{
  "arch": "transformer",
  "model": "sound classifier",
  "dataset": "short read English sentences (LibriTTS-R)",
  "train_examples": 26041,
  "time_shift_ms": 50,
  "n_mels": 40,
  "hop_length": 160,
  "input": "log_mel",
  "spec_augment": false,
  "win_length": 400,
  "targets": ["voice"],
  "num_classes": 2,
  "norm": "rmsnorm",
  "norm_position": "pre",
  "activation": "swiglu",
  "head_dim": 32,
  "fused_qkv": false,
  "bias": "none",
  "qk_norm": false,
  "layer_scale_init": 0.1,
  "parallel_block": false,
  "moe": "top_k",
  "drop_path": 0.05,
  "num_experts": 8,
  "moe_every": 1,
  "expert_mlp_ratio": 0.5,
  "experts_per_token": 2,
  "shared_expert": false,
  "subsampling": 4,
  "layers": 8,
  "width": 320,
  "positions": "learned",
  "pooling": "class_token",
  "loss": "binary_cross_entropy",
  "residual_init": "zero_last",
  "optimizer": "normuon",
  "muon_scale": "original",
  "lr": 0.022,
  "momentum": 0.95,
  "nesterov": true,
  "orthogonalizer": "polar_express",
  "adamw_lr_other_params": 0.0026,
  "grad_clip": 1.0,
  "steps": 6300,
  "batch_size": 256,
  "epochs": 61.9,
  "lr_schedule": "cosine",
  "final_lr_fraction": 0.1,
  "warmup_steps": 310,
  "weight_decay": 0.008,
  "adamw_weight_decay_other_params": 0
}
Rows from block 4 of a small sound classifier, named by matrix and row number. Rows with one number within an expert belong to one neuron, the router's apart. Each number is 500 + 25 x the weight over its row's rms, rounded and kept within 0 to 999. All counts start at 0. Numbers have three digits each. After the name is the row's rms in percent of the matrix's.
After each expert's rows are labels from the 100 clips, of 14848, where the router gives the expert most weight on average: "responds to" is what is common among them. Only what is clearly more common there than usual is listed. The data: short read English sentences (LibriTTS-R). In brackets: how many of the 100, against the usual share in percent.
# router: router (model.blocks.4.mlp.router.weight, 8x320, trained with AdamW), inputs 160-319
# gate: expert gate (model.blocks.4.mlp.gate, 8x160x320), inputs 160-319
# up: expert up (model.blocks.4.mlp.up, 8x160x320), inputs 160-319
# down: expert down (model.blocks.4.mlp.down, 8x320x160, transposed), outputs 160-319

# expert 1
router.1 100:523557500489493492489479496499507496541541495490491523462528480502488539511462480490486480501524519466500471513529499466480514473502484546453512515467511500534515520465521524529505553477481524472499519505516495511533508498491534524511476461502528516536523535500491454529522532500488482471463487519515498496542538462528534485546483508522492465514491506469501508489504484518492484497488509490492521430470460524497497477527527450483508498508520516482460554484469471512499515492524517
gate.0 103:530494503505544557481488503492491486444509506466547506512511465524521498521522471484436501531479499468517510502487493484536507479503453488479506502510521518516490497531503511461508513483466475513506476508487466501484484494531527500472464514511521483451485521509526488515551488483526528475456508500494496487476507464524559501549552476541527476470496508465525508529504491513521462511496492505499503496453530478506483513474448493505529491521520510481509490500539516509509507460470501
up.0 099:490501478480517534496464462487481498457536508500508510502444472528509517484515498469436538533456511514484516497520526507529526521486438503499501482513524495482485500509468496517481510469497452502478504487534449489480511515526511496474479500497518496449482493497494520519526496510518471490481482515486499476488536479588565492522536522502473466515474521449533500503542531511523501480495494517499518477505506513522508471528489480488557526489507505500494535502426501484492543471510538
down.0 106:508532537516469441512499497489527471464448523444508516484504533526517522501507498526562496474542474456490485470489535504466493480488460502523469525513474509508502491471507548480537516484496496496511526465470499502507490516486439493510440467482488509477511557516516470471506501529494462513478530483508452507497459517520523493475502505520494498480516518503467507472478511504467555504466485518454499483463487536466469524532472475508494503498472512467516501461477513509531504487501501
gate.1 093:501520460488543501490472498520540487524530502491483493491489529499512502479509475469499522464502574498476543503456504455437472541529481519496454505474507522497478480553478537515489484492511479522535506508494528517471545474538497491474499466474544504476486509505439465499519460509487521502486531482483516538526467515486475478500511472495538452501551485484489533524523510497505471480515471478529475510448488501502530486497526489502524475499515482498548488506519507474530499489495476
up.1 095:491517495520485528488530504501511494521472490504537512471496517500497526489484503489502540503474471496476497537518526470510455570489531516511492512494478481448510514508505557490482480491520475497542512537476474516539558470462486526510509527527519509547512490523478537506516531486460482485512466532520490563472485529542458471499509473539509466496522501506491519465505494552479475546487508470505486476501456483509467503505560465474501526501522487499554550493526541523523472525509509
down.1 095:492504508521440496501493502435486532477520462517529512534492502480480507476545564527517481480486498506468489511450521486495525522513478525489539485501487478507517499483495499533500479460497541520529454529470502537525533508499497524497534541424480525461522491519477517483510515510489498461496471435467534499501484533511468518480490455509508489538513546491480463468513511476520484490517498486501499505474486511469495504496439480504471496505522527514491508476520533527479494507509503
gate.2 094:529524506460485486545502497497543498519531507497472477495511517496488546529510508477454530521528461520528515505481506490489446509503497498485463492495477501532500515526502522458469496470476501517513485504478510474506440491472479505510517511487498530499478512498510559480503518501494548459498501541445529555509468527482517500544479514467492447493503507512516538459517464532511497496486506526509465472498507504513537476470527550479502524452466507501480469448489473492501482519561501
up.2 091:516465519538514496523496485478482513487528477528500514518496537509514491533498468549525495475524494468502517549514517494533528471538470503540491460469513486487488480552459485516437509485502496520500489520517506501563523518486486478513534553502527504504506502480505494495479514478481455468524490517521492518526527526490514485510490515503557547526516510459517470515479511524550534538492496495512516480489454501496489478530519503511498502520517473508510518509518515523446514468481529
down.2 093:463501493516510518511516504493502520451529476499531508472530525519496550498492497474469501518487491546491544524527522477458487524539505488488497492506498484508492512510493511458502493492509496523507529497526532534477545491496484554452468502476502515464504481544475521495514488508488507459540491502516485507546451494480516513508548518529477499454525519499493470484480460473497486516491448523515478462502522520535499474481479548452492457469504475500500476513527526522513465502484485
responds to: voice: male (100 vs 46.2)

# expert 7
router.7 091:515504498465537520491488505459471530541452496494474520521458523528512500460488543511536498462497498456457541482499532489490480513547534466496474524506535492507512477479515465511479523465506518523504471446517469505484532465543494477502444556512507511501466458497456509475539507531537480499512526488487527507503500507509478483480428465459523541547538504477524468476470495500491490525488474491523495506493511502477524466499503471470484490465479500499525474525510493504522462475479499
gate.0 109:475526498502484473472457504485490475482481510507496471499537499529502471455508488502539515510481509500522481466485479531498552501507567447483531493523484469561522537543498497418475525521448510514542490471476512490492504512481520488477490565521475495501514491522462491482514493527534544444490508526546513516544487531501531498488505505502467532497493472535531501487534542465497547499506491453540522487523494485445498537548485499466456481520511509493520457482485446522523483486494497
up.0 104:517470477503519499481505503478492483526480528513489511481532483518495476496525525481459475503491498510499497471487514507508512551510494498496523511476489485504491520526537562491455506525428466528504512476546515469475432461490536468468500484480500513504537487510485520484474511497489545508459508532502472482523467526475502503505514518527521503555495483519526531507519519467494488499494522453484524506537495486482481515497527551492517528529513464476504456494517486447489500471520491
down.0 106:485487521544512507495496485512505519464520522520495485475537497496468529526493513540502463499469507493501482466525502469507501510525540506489509511563525498502533459525505513449508490470539490491470492562552505441475463458483521499511495486505538495496505526498536500535528497494502535461547512497452534525502467533500527510494501489539499524484520489520531527513472479480492502496468497501473491504456485454522509561502513547510520470505464544532487504494517498504497521471544513
gate.1 104:531472503552565489496507513526510493513489559478543505491499499500541475494482509448487528457465447503527537542494452484510505510536523555495541523463485500517522506475519494537535485498490507480494502535530494485481519506487501501496505492517506482504491492528491490478501516532482466456539533514529475519527497494470507515497499488492492441505557480510501536496514517499511485482532471495509509483451518505542439502493518573497497420519501487499537496463491519464515504475483490
up.1 097:497555487519524520455511511496508516474500500454515532518459481472537511456464486497447493515488518486503522496517457491491485477514492492508539517472484488508518533478532490536497493472507505480505543544537489487478495529480485483495487496490485487478505490527492487456463504517534500534537471434540504495483526512450449500462499508446496476502491496525512509439498509470495512486520515483527477437516534517504492540555476521502468550500507498478479501466565541479500484492471575
down.1 097:536450507489484480475498446473452488476538479507473496521486540450518535513516477527547510532499517511486479518501475480510510473540460523500507475475551519500498491488479500448499487507454491466553493539474518494454514518493525486486520487499503504490542517537514488519557496503511459493538514511480504540518497489512501472480487528476496506493504477536479498478505485472481503501482454563528514475495534486474499478480536500504535466454488482536530504532526468510507504515521483
gate.2 110:534530492501556467490514461508521519531529556520480485501497511481485516509502510509509510476534451538503510490488466483508507463550497456528462523518488514520517475506533501499527485489486482533524506434479498483493493527530484499543514487489489501487508490518490481545491464483474485501472478514528520500498485487479501483532478512494485505490486507466490501467494533478519522480499480489500485558501500492489512492513489502481463504484479503504484418499463499507523516480457489
up.2 107:507480505546473525525450503484484493486493461503508538500553519530506474517489497499483499545482546480513492524516536526506462522474503537459515515508525490511489555501458484514499508549509514465464496564503509517475483490465547507464452525542557490532514506508525511466509544493528545478547509499470518482493514475537508524495508482497502483522467493544496481523469437512470477506488502512513495481529491508524509542484525541507522492516482501485517552505524527472483494503540510
down.2 109:524490493446490504476474514484499507518488502519507486509516512502489518511513508485524518478439505480466512465511509456481483483520550502444501494551491496492525494504558490507506511483510496497506539468504568504516506544489467505529486509533509483454496480485471501489488517508513522547523490507542498497465510499485519489475455545526503469515513499491551448490464489494442511491546477493511466533491529463545464427503491496512508461480498543519513479496504518497515501519470494
responds to: voice: female (100 vs 53.8)

# expert 3
router.3 096:551477509520484470511461504503503511497543514476490513521506502478500469503474482493508435483531502501485519512487526511497479473519491486498474481495516526492504483519499539495482497505523555544476483490496509485495489523502482545511543452466456496544514487502490538500490498497515487513492473593493475541504510511494474517518497499478515455472524515487514511489513484425552530506490544557488508494501498501491520527529506565497517570501531473489520478510467486473522524515488537
gate.0 098:468505514482476479522460499512513476511484550499510483466507575479533506502483463498528516499547512508498505511529469490509461502527480467512477540542504505499488438493472498504526507530543547527501544459527507469503496502522512504497469537525521494515542471507445470458506572473533489481527509481481471483513468506488530477512470531519515461519484483522505482506483502454464480533517506522551470432518487487493472483530519513506459526513478465513497503518474496467468513505514517
up.0 105:501457483492469477511472447498496526517466504542429474495544546475514493511477502505552519470527513493539459513533488486493469455456523498534494477510494523492470508527503504523531512557506509521517527496523515517512451476504501480487469508468508523470506484462486496447493540470482484533511515484478477513495503481489490458492461520506480481499513474493506504480514530479475463520487462470539497504517526489517477515506568570519489579518467494500523493482479534491517496472508508
down.0 106:553533495483510495467471513505500536512490492458521506533497502514492539473501450492501506523523523498521500486499457510482469495455490499490456497471478492497491495496492468501509474504468549525474477494478497454480507497483450494491525555491539467481485503493502492558493478515488475494475511496530534528509511466485480482483498517549530531488488556518473492535500505465514473498479493549554514489507491473504485488492485536509521498518482508505508461519474509483509499525553501
gate.1 104:474511518436478498475492486490493503478498501466499555503460534481515516490486513495506493496528509466508481483494479491496497505501498470505478551541524464536520492508482470465509518520541477476510502524508496519491460480506471486467486517489513486501520493463495474509471490496444525507470506481480505519516506539515504471512501463499511497490488515489483507536519472474521499513478509474516465493499454462461496511493550524460509561470545505496486551472512512525470515508500504
up.1 098:467498497499474513532461510483512475495512431459490545497473476484538537493495520496501493514499467460484471500512494527484476477513500545501505521479517465476499539531499503476471522509494511491500503549529492516481518483565473443498490528498469493528511490484510468519470497525486510524485519500515517487500539510497522484482428505506529495506503473514465529538518469496502522471479510540507517477467452467488503500528522512495491474479497499513519535492569516541506517510480484
down.1 097:494513493514492465524516469500470524471480532497500478520483547485479521520499498539468543473523495500483491511492515468458550464462496519502516458467484515505509471482476519500514472538506494527541518458478500453501547536490488499504500503527535501493474552479456509482545534536500449463544500507508495484516518513529490454537485518466474504497501538486504497524518531485474522458482514464480490555539490519457516524499539485494484534525543490502458513523530518465495498516502542
gate.2 092:519510478482505512490495516498510466453496500536507504490483487480515445528545546495477504505486472457532510515479505499495489495492492474485478487517480536515452478530481505524484504488480492514497489495457493514460549538492497524514477489513486475507519491471517431496489521478449524484479450512435522518515525454513521520521556531512516511491479549476463478461536470533457502494503464511525478506484519494510460501562485512478537496478511478458479456505537465521561467510461542
up.2 097:475480512512490539527516510503506506493466496499482485543506475492484548509457455507518482501528535496485485513482555505527526494532483505492512525481485485518526541506524478462509451498533527490526469533545507496489511511534507512451516479475485499488473505561460534503510499481502493487530529510523469494475520509501493475475441529491510519490506451534559541541449513488513495489500526476496530584518523510496514514461538491510457476536469518520498569487507520508471502476489469
down.2 094:553494476474482492472468509515471505472471511502527477523521549512518540527473531491529535498496531471498463487524484500499449489509496499508540564499494491485523502529467457495469517534487516464517545480418526486532520418520477458472488498540525494492463550498527490478490483469498467500507488527484436500480492473507500537467488496504507447511523526493546503516522530513507482493467501504511506498514538515510498515504481471503509471544517463498518532511547495508525541541514511
responds to: voice: female (100 vs 53.8)

# expert 2
router.2 095:513527534457486501501519507516523485506510480494512481527483502470491501521471463470549467474500491506512496547515423473520489478495503489536468542445512421486508490493482487513544512475480529478435523501482534497503492495553522508525465502539508550464507516514495479469497498516512503497500506473498449517508502543535497490489501480524506509512497433524522521432524536480488538498491501490506469521489485495502488512545465453484503551493486508535551484510517496530466473489527506
gate.0 105:521484500470462482507480488485481548503515506489476506498515527489486505467502489476496507473491492499511508514492470481536498537480510487537488504485502518487479479483494525488487501497502494505462508515498537456519549530513484534494450510457510478499464513470489459486494577520518601493551467480494503497509488471509481525522480469504492500518503490522543533508509479463502482474475508504496548561523549490506510504481485512486501519511481493472482465490573506490503484462516525
up.0 092:545487483532532492486561488464488484505543495486499516515467482478508545476487483418512532507548494512508490485486518511475448493519498509495502506483532519493491486491486494476472497517482514503484511536499534506497523540517480510519496526551491464524518480523530521493478507537533474508464493507514494542485499478506445510474470545473496518499463472495491503489470471521497546488494522508466458540493514480546499452533478474510578471523470474468508487476515528484503495520532536
down.0 109:492502463510537482497491525526459484462525499553507473477482491481534459517524478484542495516482528515436442509457558495492517505493525509493483517485494506502505442499546479499465488500542468487525469506543493522508456516497502484523473481517479509499516510477461455511500487472536459521533499518504490522481442515477501483502540493489504488515489494529522485489521517520481487486502534472497514495495475521538476522495484470457501515502487465560508456493506495522526501479456499
gate.1 108:546539517498531514453468485522501518471522513477520491543516508495511522499466481525448462482464512500468486513504533480553493493491526520524504493502508466525485553473515501498494523489524506495513491493538538456479513463511486516498450494530493536481493503498476477486465516516558530511509453507506519537450545492501536495474521444512493453482515471536490495543550496496530453483512522472512488514523467499506521501506510522478490486494487478514488516519526487450457518502508515
up.1 108:523555504502528515461486495528499527490534490467512472530499511499516500501460470540458475491493502534483481512498489492535459473487514517529496490473521479514506545479522516523502520501510501489503467492485545466484476498528485515493464474530528525492502501513490507493471526546539534511519474514502520525472546462514547513504497449495490465469522475585479513540541474476545460483519529484505472513520458503511524484521511510469504471483478478508473489514516533454446505513507499
down.1 109:472473590478505487486462500508525501494516498505509525509499517506539519456495495499555485510453515471514487494524466531481481461518486497522477482477462502526480528536513520523526544536473495521503488447503513496488515474477469533460504492463510480513519496476549501496458519491483508486509513474471537492493471500493466504518526487542518520469495544428473510508479504490488456495516504491517502480502542478450490512454516491515549531483533468494535510499496466426510504470472449
gate.2 097:533454498506539515441464475514497467507454512472543453515508477500523490514457500497496509474523530485472492519507444521503519512481559511495510499477496551485536512544512546497505487453516505479562502505480450527506507500502490512496502464522505500522500475515478496540474474460460467527515507495490520505498491506499497483497503491511511492531454449496476513482523498475503456547501561496492474516529538523524441490481487485516508462477516537483530469503537518517479478497515502
up.2 098:533487500470483457498510507522489509516471541499514543496445503522535499496506495495503494495459515483529491485500499504472498485510520516489480504478546461469521543489492497476493516475482498487535495466502514506490491507523502517512461484468515503478541520519502502488497470501482535495535507499506470499486492529508504500493500503480486480521551485502506528508499534499482472535523522512473537549514520507476492478509491482517474478481511514515525511486504427481543523476489469
down.2 092:480488468474507477492506506490518427547501514530510536475497529527554530542499498484500476532504490547480502517535534478487450531487511501539443493508491474480484497474490538485529504508507478523497544571496529491541455475490483553538500466490517522454474474470488538503469515464461513512496503515509499519508555490534480509537554504470523528456507521505506495471457479476525483483503520489505466455495482486498493524486514461473535482492514529516496502521525492451485497508513554
responds to: voice: male (99 vs 46.2)

# expert 0
router.0 093:486504475515536508539529480490522484488499507510465524496536532505515526498500473497504480493484473543506487528538565523537542477546558486478460511517502514489488488536475554523482531490476470503468519498500491473501495504500509508495502492533515498502496490493506517463498472531505556489482505512511510516507509477499499519483559506472457489519496550542494505517471528490488508489556509501497518522523482505526516531505491532530475515514514447499526451498557526469510495495475459
gate.0 104:497469511511467490445484556492521489489532579474505499513484485474468526487481500466484488518515503503494469489498445514517459509533527541463490467487488472521495462504508476493508484515476515458539514523481479491509545515513511526520490476514553520502533537530487492478470565492524515485486514549458493527519498482429460545529508501489511483479459486478544541527498524540488477479521489564487484475489529507481519459537479547472521485462492498485496497444496524509517451492530513
up.0 093:480501495479518506505492478541524496493501512480512481528498480472514526500507527503512523490529507527492509518469464523532532577469447515485511495514501486525522471506518477499481502476474540491520486518519512507470506479525494497492491454452515481468510526489475517493496481476506565492460495541481510444505498513465512486531517496505510550552487497532527485492492521519499492520509532510530509519490484540513519461463473525498475500515515478487498515488501506509525490524504511
down.0 097:523516511520512502520490511474454509542537471537523523498556496467499515475494491489529475494528497488508496480512529545490511522523516474559539476490473503505479464477483457531492520526477550488460537479507505525528496519534475497487494535513478504508468575498516500525480490510455516505564505521504455521487546476510526500523538518500477503525481502506488497536502483507515486492474539473552479467488515483544541511496515507554482473506473493496525512562470531507494478491492499
gate.1 098:495536472492492521487526443514534534536517481529476501541499472511463487515502558439479526541508508466483536482514537534498514531510510475499501512505504559524516497485524478542479477497484503503527506544524520514469516497546527494478503575548493500541509488475525536489491483498463522529526518509526482504498536475504469497516472484470510530469512471471541529466504497460469434518506521480488510490489539506541470522480503535473507504509539506500513496558466523481464511485488489
up.1 097:464476523479523463513475525488497445481478463460514503476452519486518521533464509523536505469525523523524534483450505472507502468520494502511463489483490498474460475504499490479501505494502509497497470438535450494519473469477483550480502455475489457460481523526474472489489517496518495475499494491519522499489508505522509506477513523489482468521471502502496487528434517503480542512514496462477495504538459519494470457485500481517494541500489523493517507490521434536594516497520478
down.1 103:501539495463509492523495506481493508514483545499540504476487538492445510498533535465503474513502469478465506472528550494542443512490531518500557518510486498527500528469554523484467509463497472491509518508488464467533487516491490507468515506461501507525533510541540521441489538447527506526535503487511495487483481533480509475521453526507525491569544468489526508489524475498438499500487506507490496483495506493540571499496456574503505495518548479522512532473468548471469494510526474
gate.2 104:524532526508545479479437525541490494476493470444472482484511453487495507508499469525531486507477545457537542459513536525495494486550439486497496483436513486518512513503502522506487499500494472505486501518477487532516489509463490525533522486547512426477502488499419479503485515468475525534486519460482479462483467483451498499537464494478498505479523496495526520521525508440474557557460497465504454469503497488487511514530464523513473538492472501472508513487514490520479494472511506
up.2 104:504484490491534520478498546546502475494513542477546502542488507538482518533492521521487473499510493489546484496549528502475480473520449506508498487499476507487521495496457529463523520477490500475513495535492499538512507462453525517510517489583501477521510508503506496453467495506485527502523505534442473473511477503498496482510519484478468494504497495489492529465514509480552522537501533471485523474481493477468530543480493493487478510517474498490489490491482505486450523486498541
down.2 101:488511485517492482463476516481516518455455472478498513531506538483492500530474516485482483478521501489500485436479481474514481541496505553477449462485525497462457506499551544509521461518546508517445479516525509518484502520540467489484452486502526473497480511513534477548510497478540499494482550456563473508516537510454472495494468511503494539517518483470538501467484510475492479532494434517499533513476457482503453466451518504495483499501512532490511469525507467486519497490488476
responds to: voice: male (99 vs 46.2)

# expert 4
router.4 114:486488484491465495500524455524485520483503500505510466493538472523477460492472463505488522496532528496514525490475533510484484474461478550496508472525465539497535490493490441547474474504518499527509499489517481497514479560496511488535498504513566477532463476485504478506486523534491517478525513487532530480480497494471534506477494485465482515543533494515451514479488491503480512557535454465506502475516538489486464514490511576511535515501506529449515519531483501513478476518510517
gate.0 099:487480515520463540504502476506493533519483504451512479479465493509518535491483500456482490501483518487531522494440467515477505573442557548524498484501513520504533501497481487548480523499484529511518488542462501484515523471539526492496434516539456540506486490479486449492522531473508484531473499524501501514488487531493470480512515500502460498521501487456531471552510500516512419487507470498526477491500521503522515492473527445485482487465520476534486489487489479533510518532475512
up.0 097:536546479532507462513459484501473516482484507510500564508525521457470461500479484535552496478509473527472490501511513506510451473568463473520527531476450470481499516542523489481472516505513460492504519510545504462470464514504449509489550490482518479518537505524539517513478464544493530482522476505482522528529512484500529544467525490479558502480470492510484511460491507484443533482500540571497520508497460471493467473516526531485516509508476515510519529517492472505474516483518540
down.0 097:484520522475470515537468501472484466517507509471501478473498483535496525514518532491457507479473471467475500550502539526490457494510459521499530510527495500526507500496530458490504474503493493507476505490512526513535513473512509478457532498528509497503507504505531455540473510490503528530484497471495520521478506484521516460516515494504446476500537494501475480505474500491497486514466514519473579491485520531493495536486524504505459509505508485523486525523521484455523551487511487
gate.1 099:490519508511464481468534478496497490548493525476481533517523525512478491505520557497469501531443473494481503492515544526524513542515466495473536538516505525522483536464487497441452485497511469528504500528512469545495488483463507487528462517484517526521501490514523487486528495502482533469468500432523499475532480537560515543474489501518485482506513506459527552496452497504503526500478492520495482509511455490530496478508480513521448527491467529497483495507489510468522480497524511
up.1 095:475527490546548491510448498523529525463533489513522454472527509514535476557467451558517497507543535503533508505505462473503508512482533493523469496488483469477499485554482523485556515526499546480490543476478536454501513516538501493491518468471517484512496555495507494521471490524517487523515512515483502494500504511488471500509486501491508537491473505521444523543512450517497485476514530458502480505502519508481526557459482532515519519473514486501482515493522470528542522533463476
down.1 097:559464457486519498491489491467507471498478510530476491521508483471487472481494542492481487465512493469504486514485455495551497477524494512534486526488509448514520491488500510448539498477476514497472517530503498478427474519478510501491513496529451503490527500454507527512487527531496487563521501461494516452520506522503458523516479514485486549498464483486510471531528515511505538473492499464511485507489530511555527524507506512492501504501473515481496536497530481477526465513502525
gate.2 106:501512481495468517504549508495487511518513457498541519500462449478492462504522507557505497482481502544516482461519499512471530506488481475534492489503563500506537487531527531535464488476504476526487518523496484480523457482467522506505494524499524497441495486507473510536500521503518484530501539508511546513504436520473511541541506489484518512495477491505515482486466487487514512518506476515465478503487504506562510463492500491492498508490506506479486502430551543501472498493487497
up.2 096:501543494519462503468532473491531468498517452496544502506508495486537499499510500491484509490473479494478516482519484495483495521476491434512488473528526472504534556522462465538448481497494457510527508523521497457525491474476483493492484497485499454463517438485448514477524528533509445513507517505491531507508444518475457509511474452481515477502471513491490513470528507519527487511511473518488512515505518515553529482500509508488474503523487524485501497455505519470493488492489492
down.2 100:522519513499493565518465539509501484501486492487506509512498497524471516489513475497447466473495546477518539567504534491512498543504484470482525505499491500506505478460496497505502546500536495475505489521502467498506505486497510518579540539533492513556525471515496495516525498484507525487511466469525522474534519493507513503511497467534458530525540495535506519520491517469494500509505484497539554471495470455545466556482457486490530509545535485549533495536481539525520507467546491
responds to: voice: female (96 vs 53.8)

# expert 6
router.6 108:445494552530496484499486522480493514450501509512507536503498512530498472502547506517502544491478476473514456457507492479508461495491492491461504455510492503524494509482470494409494526498508467507516496500488488477511480503490493486497491496444489491463521493508514535527488494505478499503526516456507482510505526491552483527508510555512518550483468496477516480554520512537492463498500537530555517501515543533479491513512480494521507511496497475517534474508441472519503522500518500
gate.0 096:503525530469504508511516506491484482500485489506469486500526519530516529497485490458449453495488483532520489512496514493519529446477528503523512497520525498513501486480508530555503509510493475459498470515495468477487488483480497498477513475528498490509502474531519487508508494516469486476529477533494497502544449538448434517492489496499479555479490456495509493506461465482495535471485495539479499543489492500508495530479521466487541493501539519491529463457481530441522471505514523
up.0 092:481498513482473525521512516516538514485575486498495529514523497506539506502487505528502533470494457499487524575517536492504532486491511447497498504503483527478503529513537557506463497480512525472500461505490474488544520512496500488466525469493504538475504516502506515486519498438505488530478467510477486495509500499525514520522555484487482490502498507492482455457450477491511494513511465481481540467505500485548489536499519523490468532473503515482494506511488505501457457456524513
down.0 096:516489507512460505484480502528489546506504516516461466474533530465519516506488487475504516527531489503470489485496484524515440542492506509516477522524513525507555535506481504450505518452525477496516470508484511454501463514476530503509528513507506463527505515494505450526461553423519467463508532513525490511502498429481490534483486447478495475499554542503486506477491551515494457464464509469515513502476506488511494543467509498533465490474487506485486524523492464523496459510454491
gate.1 111:519509515487460506509495495496501458513480499519467497485587506521498463497507507546493546497528481528506508506522515484522477507475499541522486501491512511534510512529527506479513516529485517488497518494527494494500501532510533484517475515522494486455505520491491477494476557490520494493520480515509508506532592471565536494498523551466501437489504484523510506470543502478480512469500451503517487500497509528543493544560492487468468517475523526502527439513558518475529525495501510
up.1 109:491495497518459533474519482471528480495476502540476511517583490506501474468520519541448530539503479463496517505562518496527503479500505509510477524497501522522521515528542532488484548535477508495500509535525515524497498521513515505507482478514500516480510482506483469520520548501489526485530463528476494487521572448566532490484508517479491488446518505513498497507546519472464503472500487510507503517513518510517513500537513517506456523504502516484533512501571543479516507531507475
down.1 106:524513483505472538495505524500516509490553514510483481502456476525509486523495460557518517518534523523443494450466518505498511499514488479480492514522500508475492514489446521494508495521496541540510474527521499470485497469493466551506529452515535537550513498548504513528405478527517525489479507516451501475485510532481491495534489501484477439497481500507517474549494544505482501487527510505489517459543529539482469480527443447502492521414477468509489439502501473501544494498499501
gate.2 098:504455483464469474470481515492465466484496493492506502531493508512508534509495502491493498522456530546450515478517486491514527522482551487491499501511472502493497456454526488502508496522548501514504537540487505490440495511471466517501543507496537507508492503487518489544488508502499514539482525517513488541505461538514470454471501474509496505499512507500498509466500532477497529473524525554457497528502488499477478551441459533521493516530488499533482524492533488494514496489512518
up.2 097:545477516564473500497523498501523525524470502512508488476489468531499488494542486509490484514471536496516492483536484518471489476490457500490489529515528510487500523535469511486487494491466469483464464508518511484536470463487549509457458485512469497501500515508479529443523473454497499483493527510507530503474520457515470484508526482512487504444488489536518452541535501488508462536518464533493523499501512509548559504509491519489533483507503534494513545517449466456488479482505491
down.2 103:529468481483501534493491542533512551494481492453495494493499446505500489459479518503462494538481492491493496484552539520531473463520508485540441489487465516505440457520463538533466475537464560488521443497522495498504523485537464469511498495523493520523485498538524495518509483521541497494525457479486518511469516492533523528480499487497525516498487510504512555473469453543489508533504511502494514534489500477523494496501515514495483490529519532515485473468543542462480521443522520
responds to: voice: female (96 vs 53.8)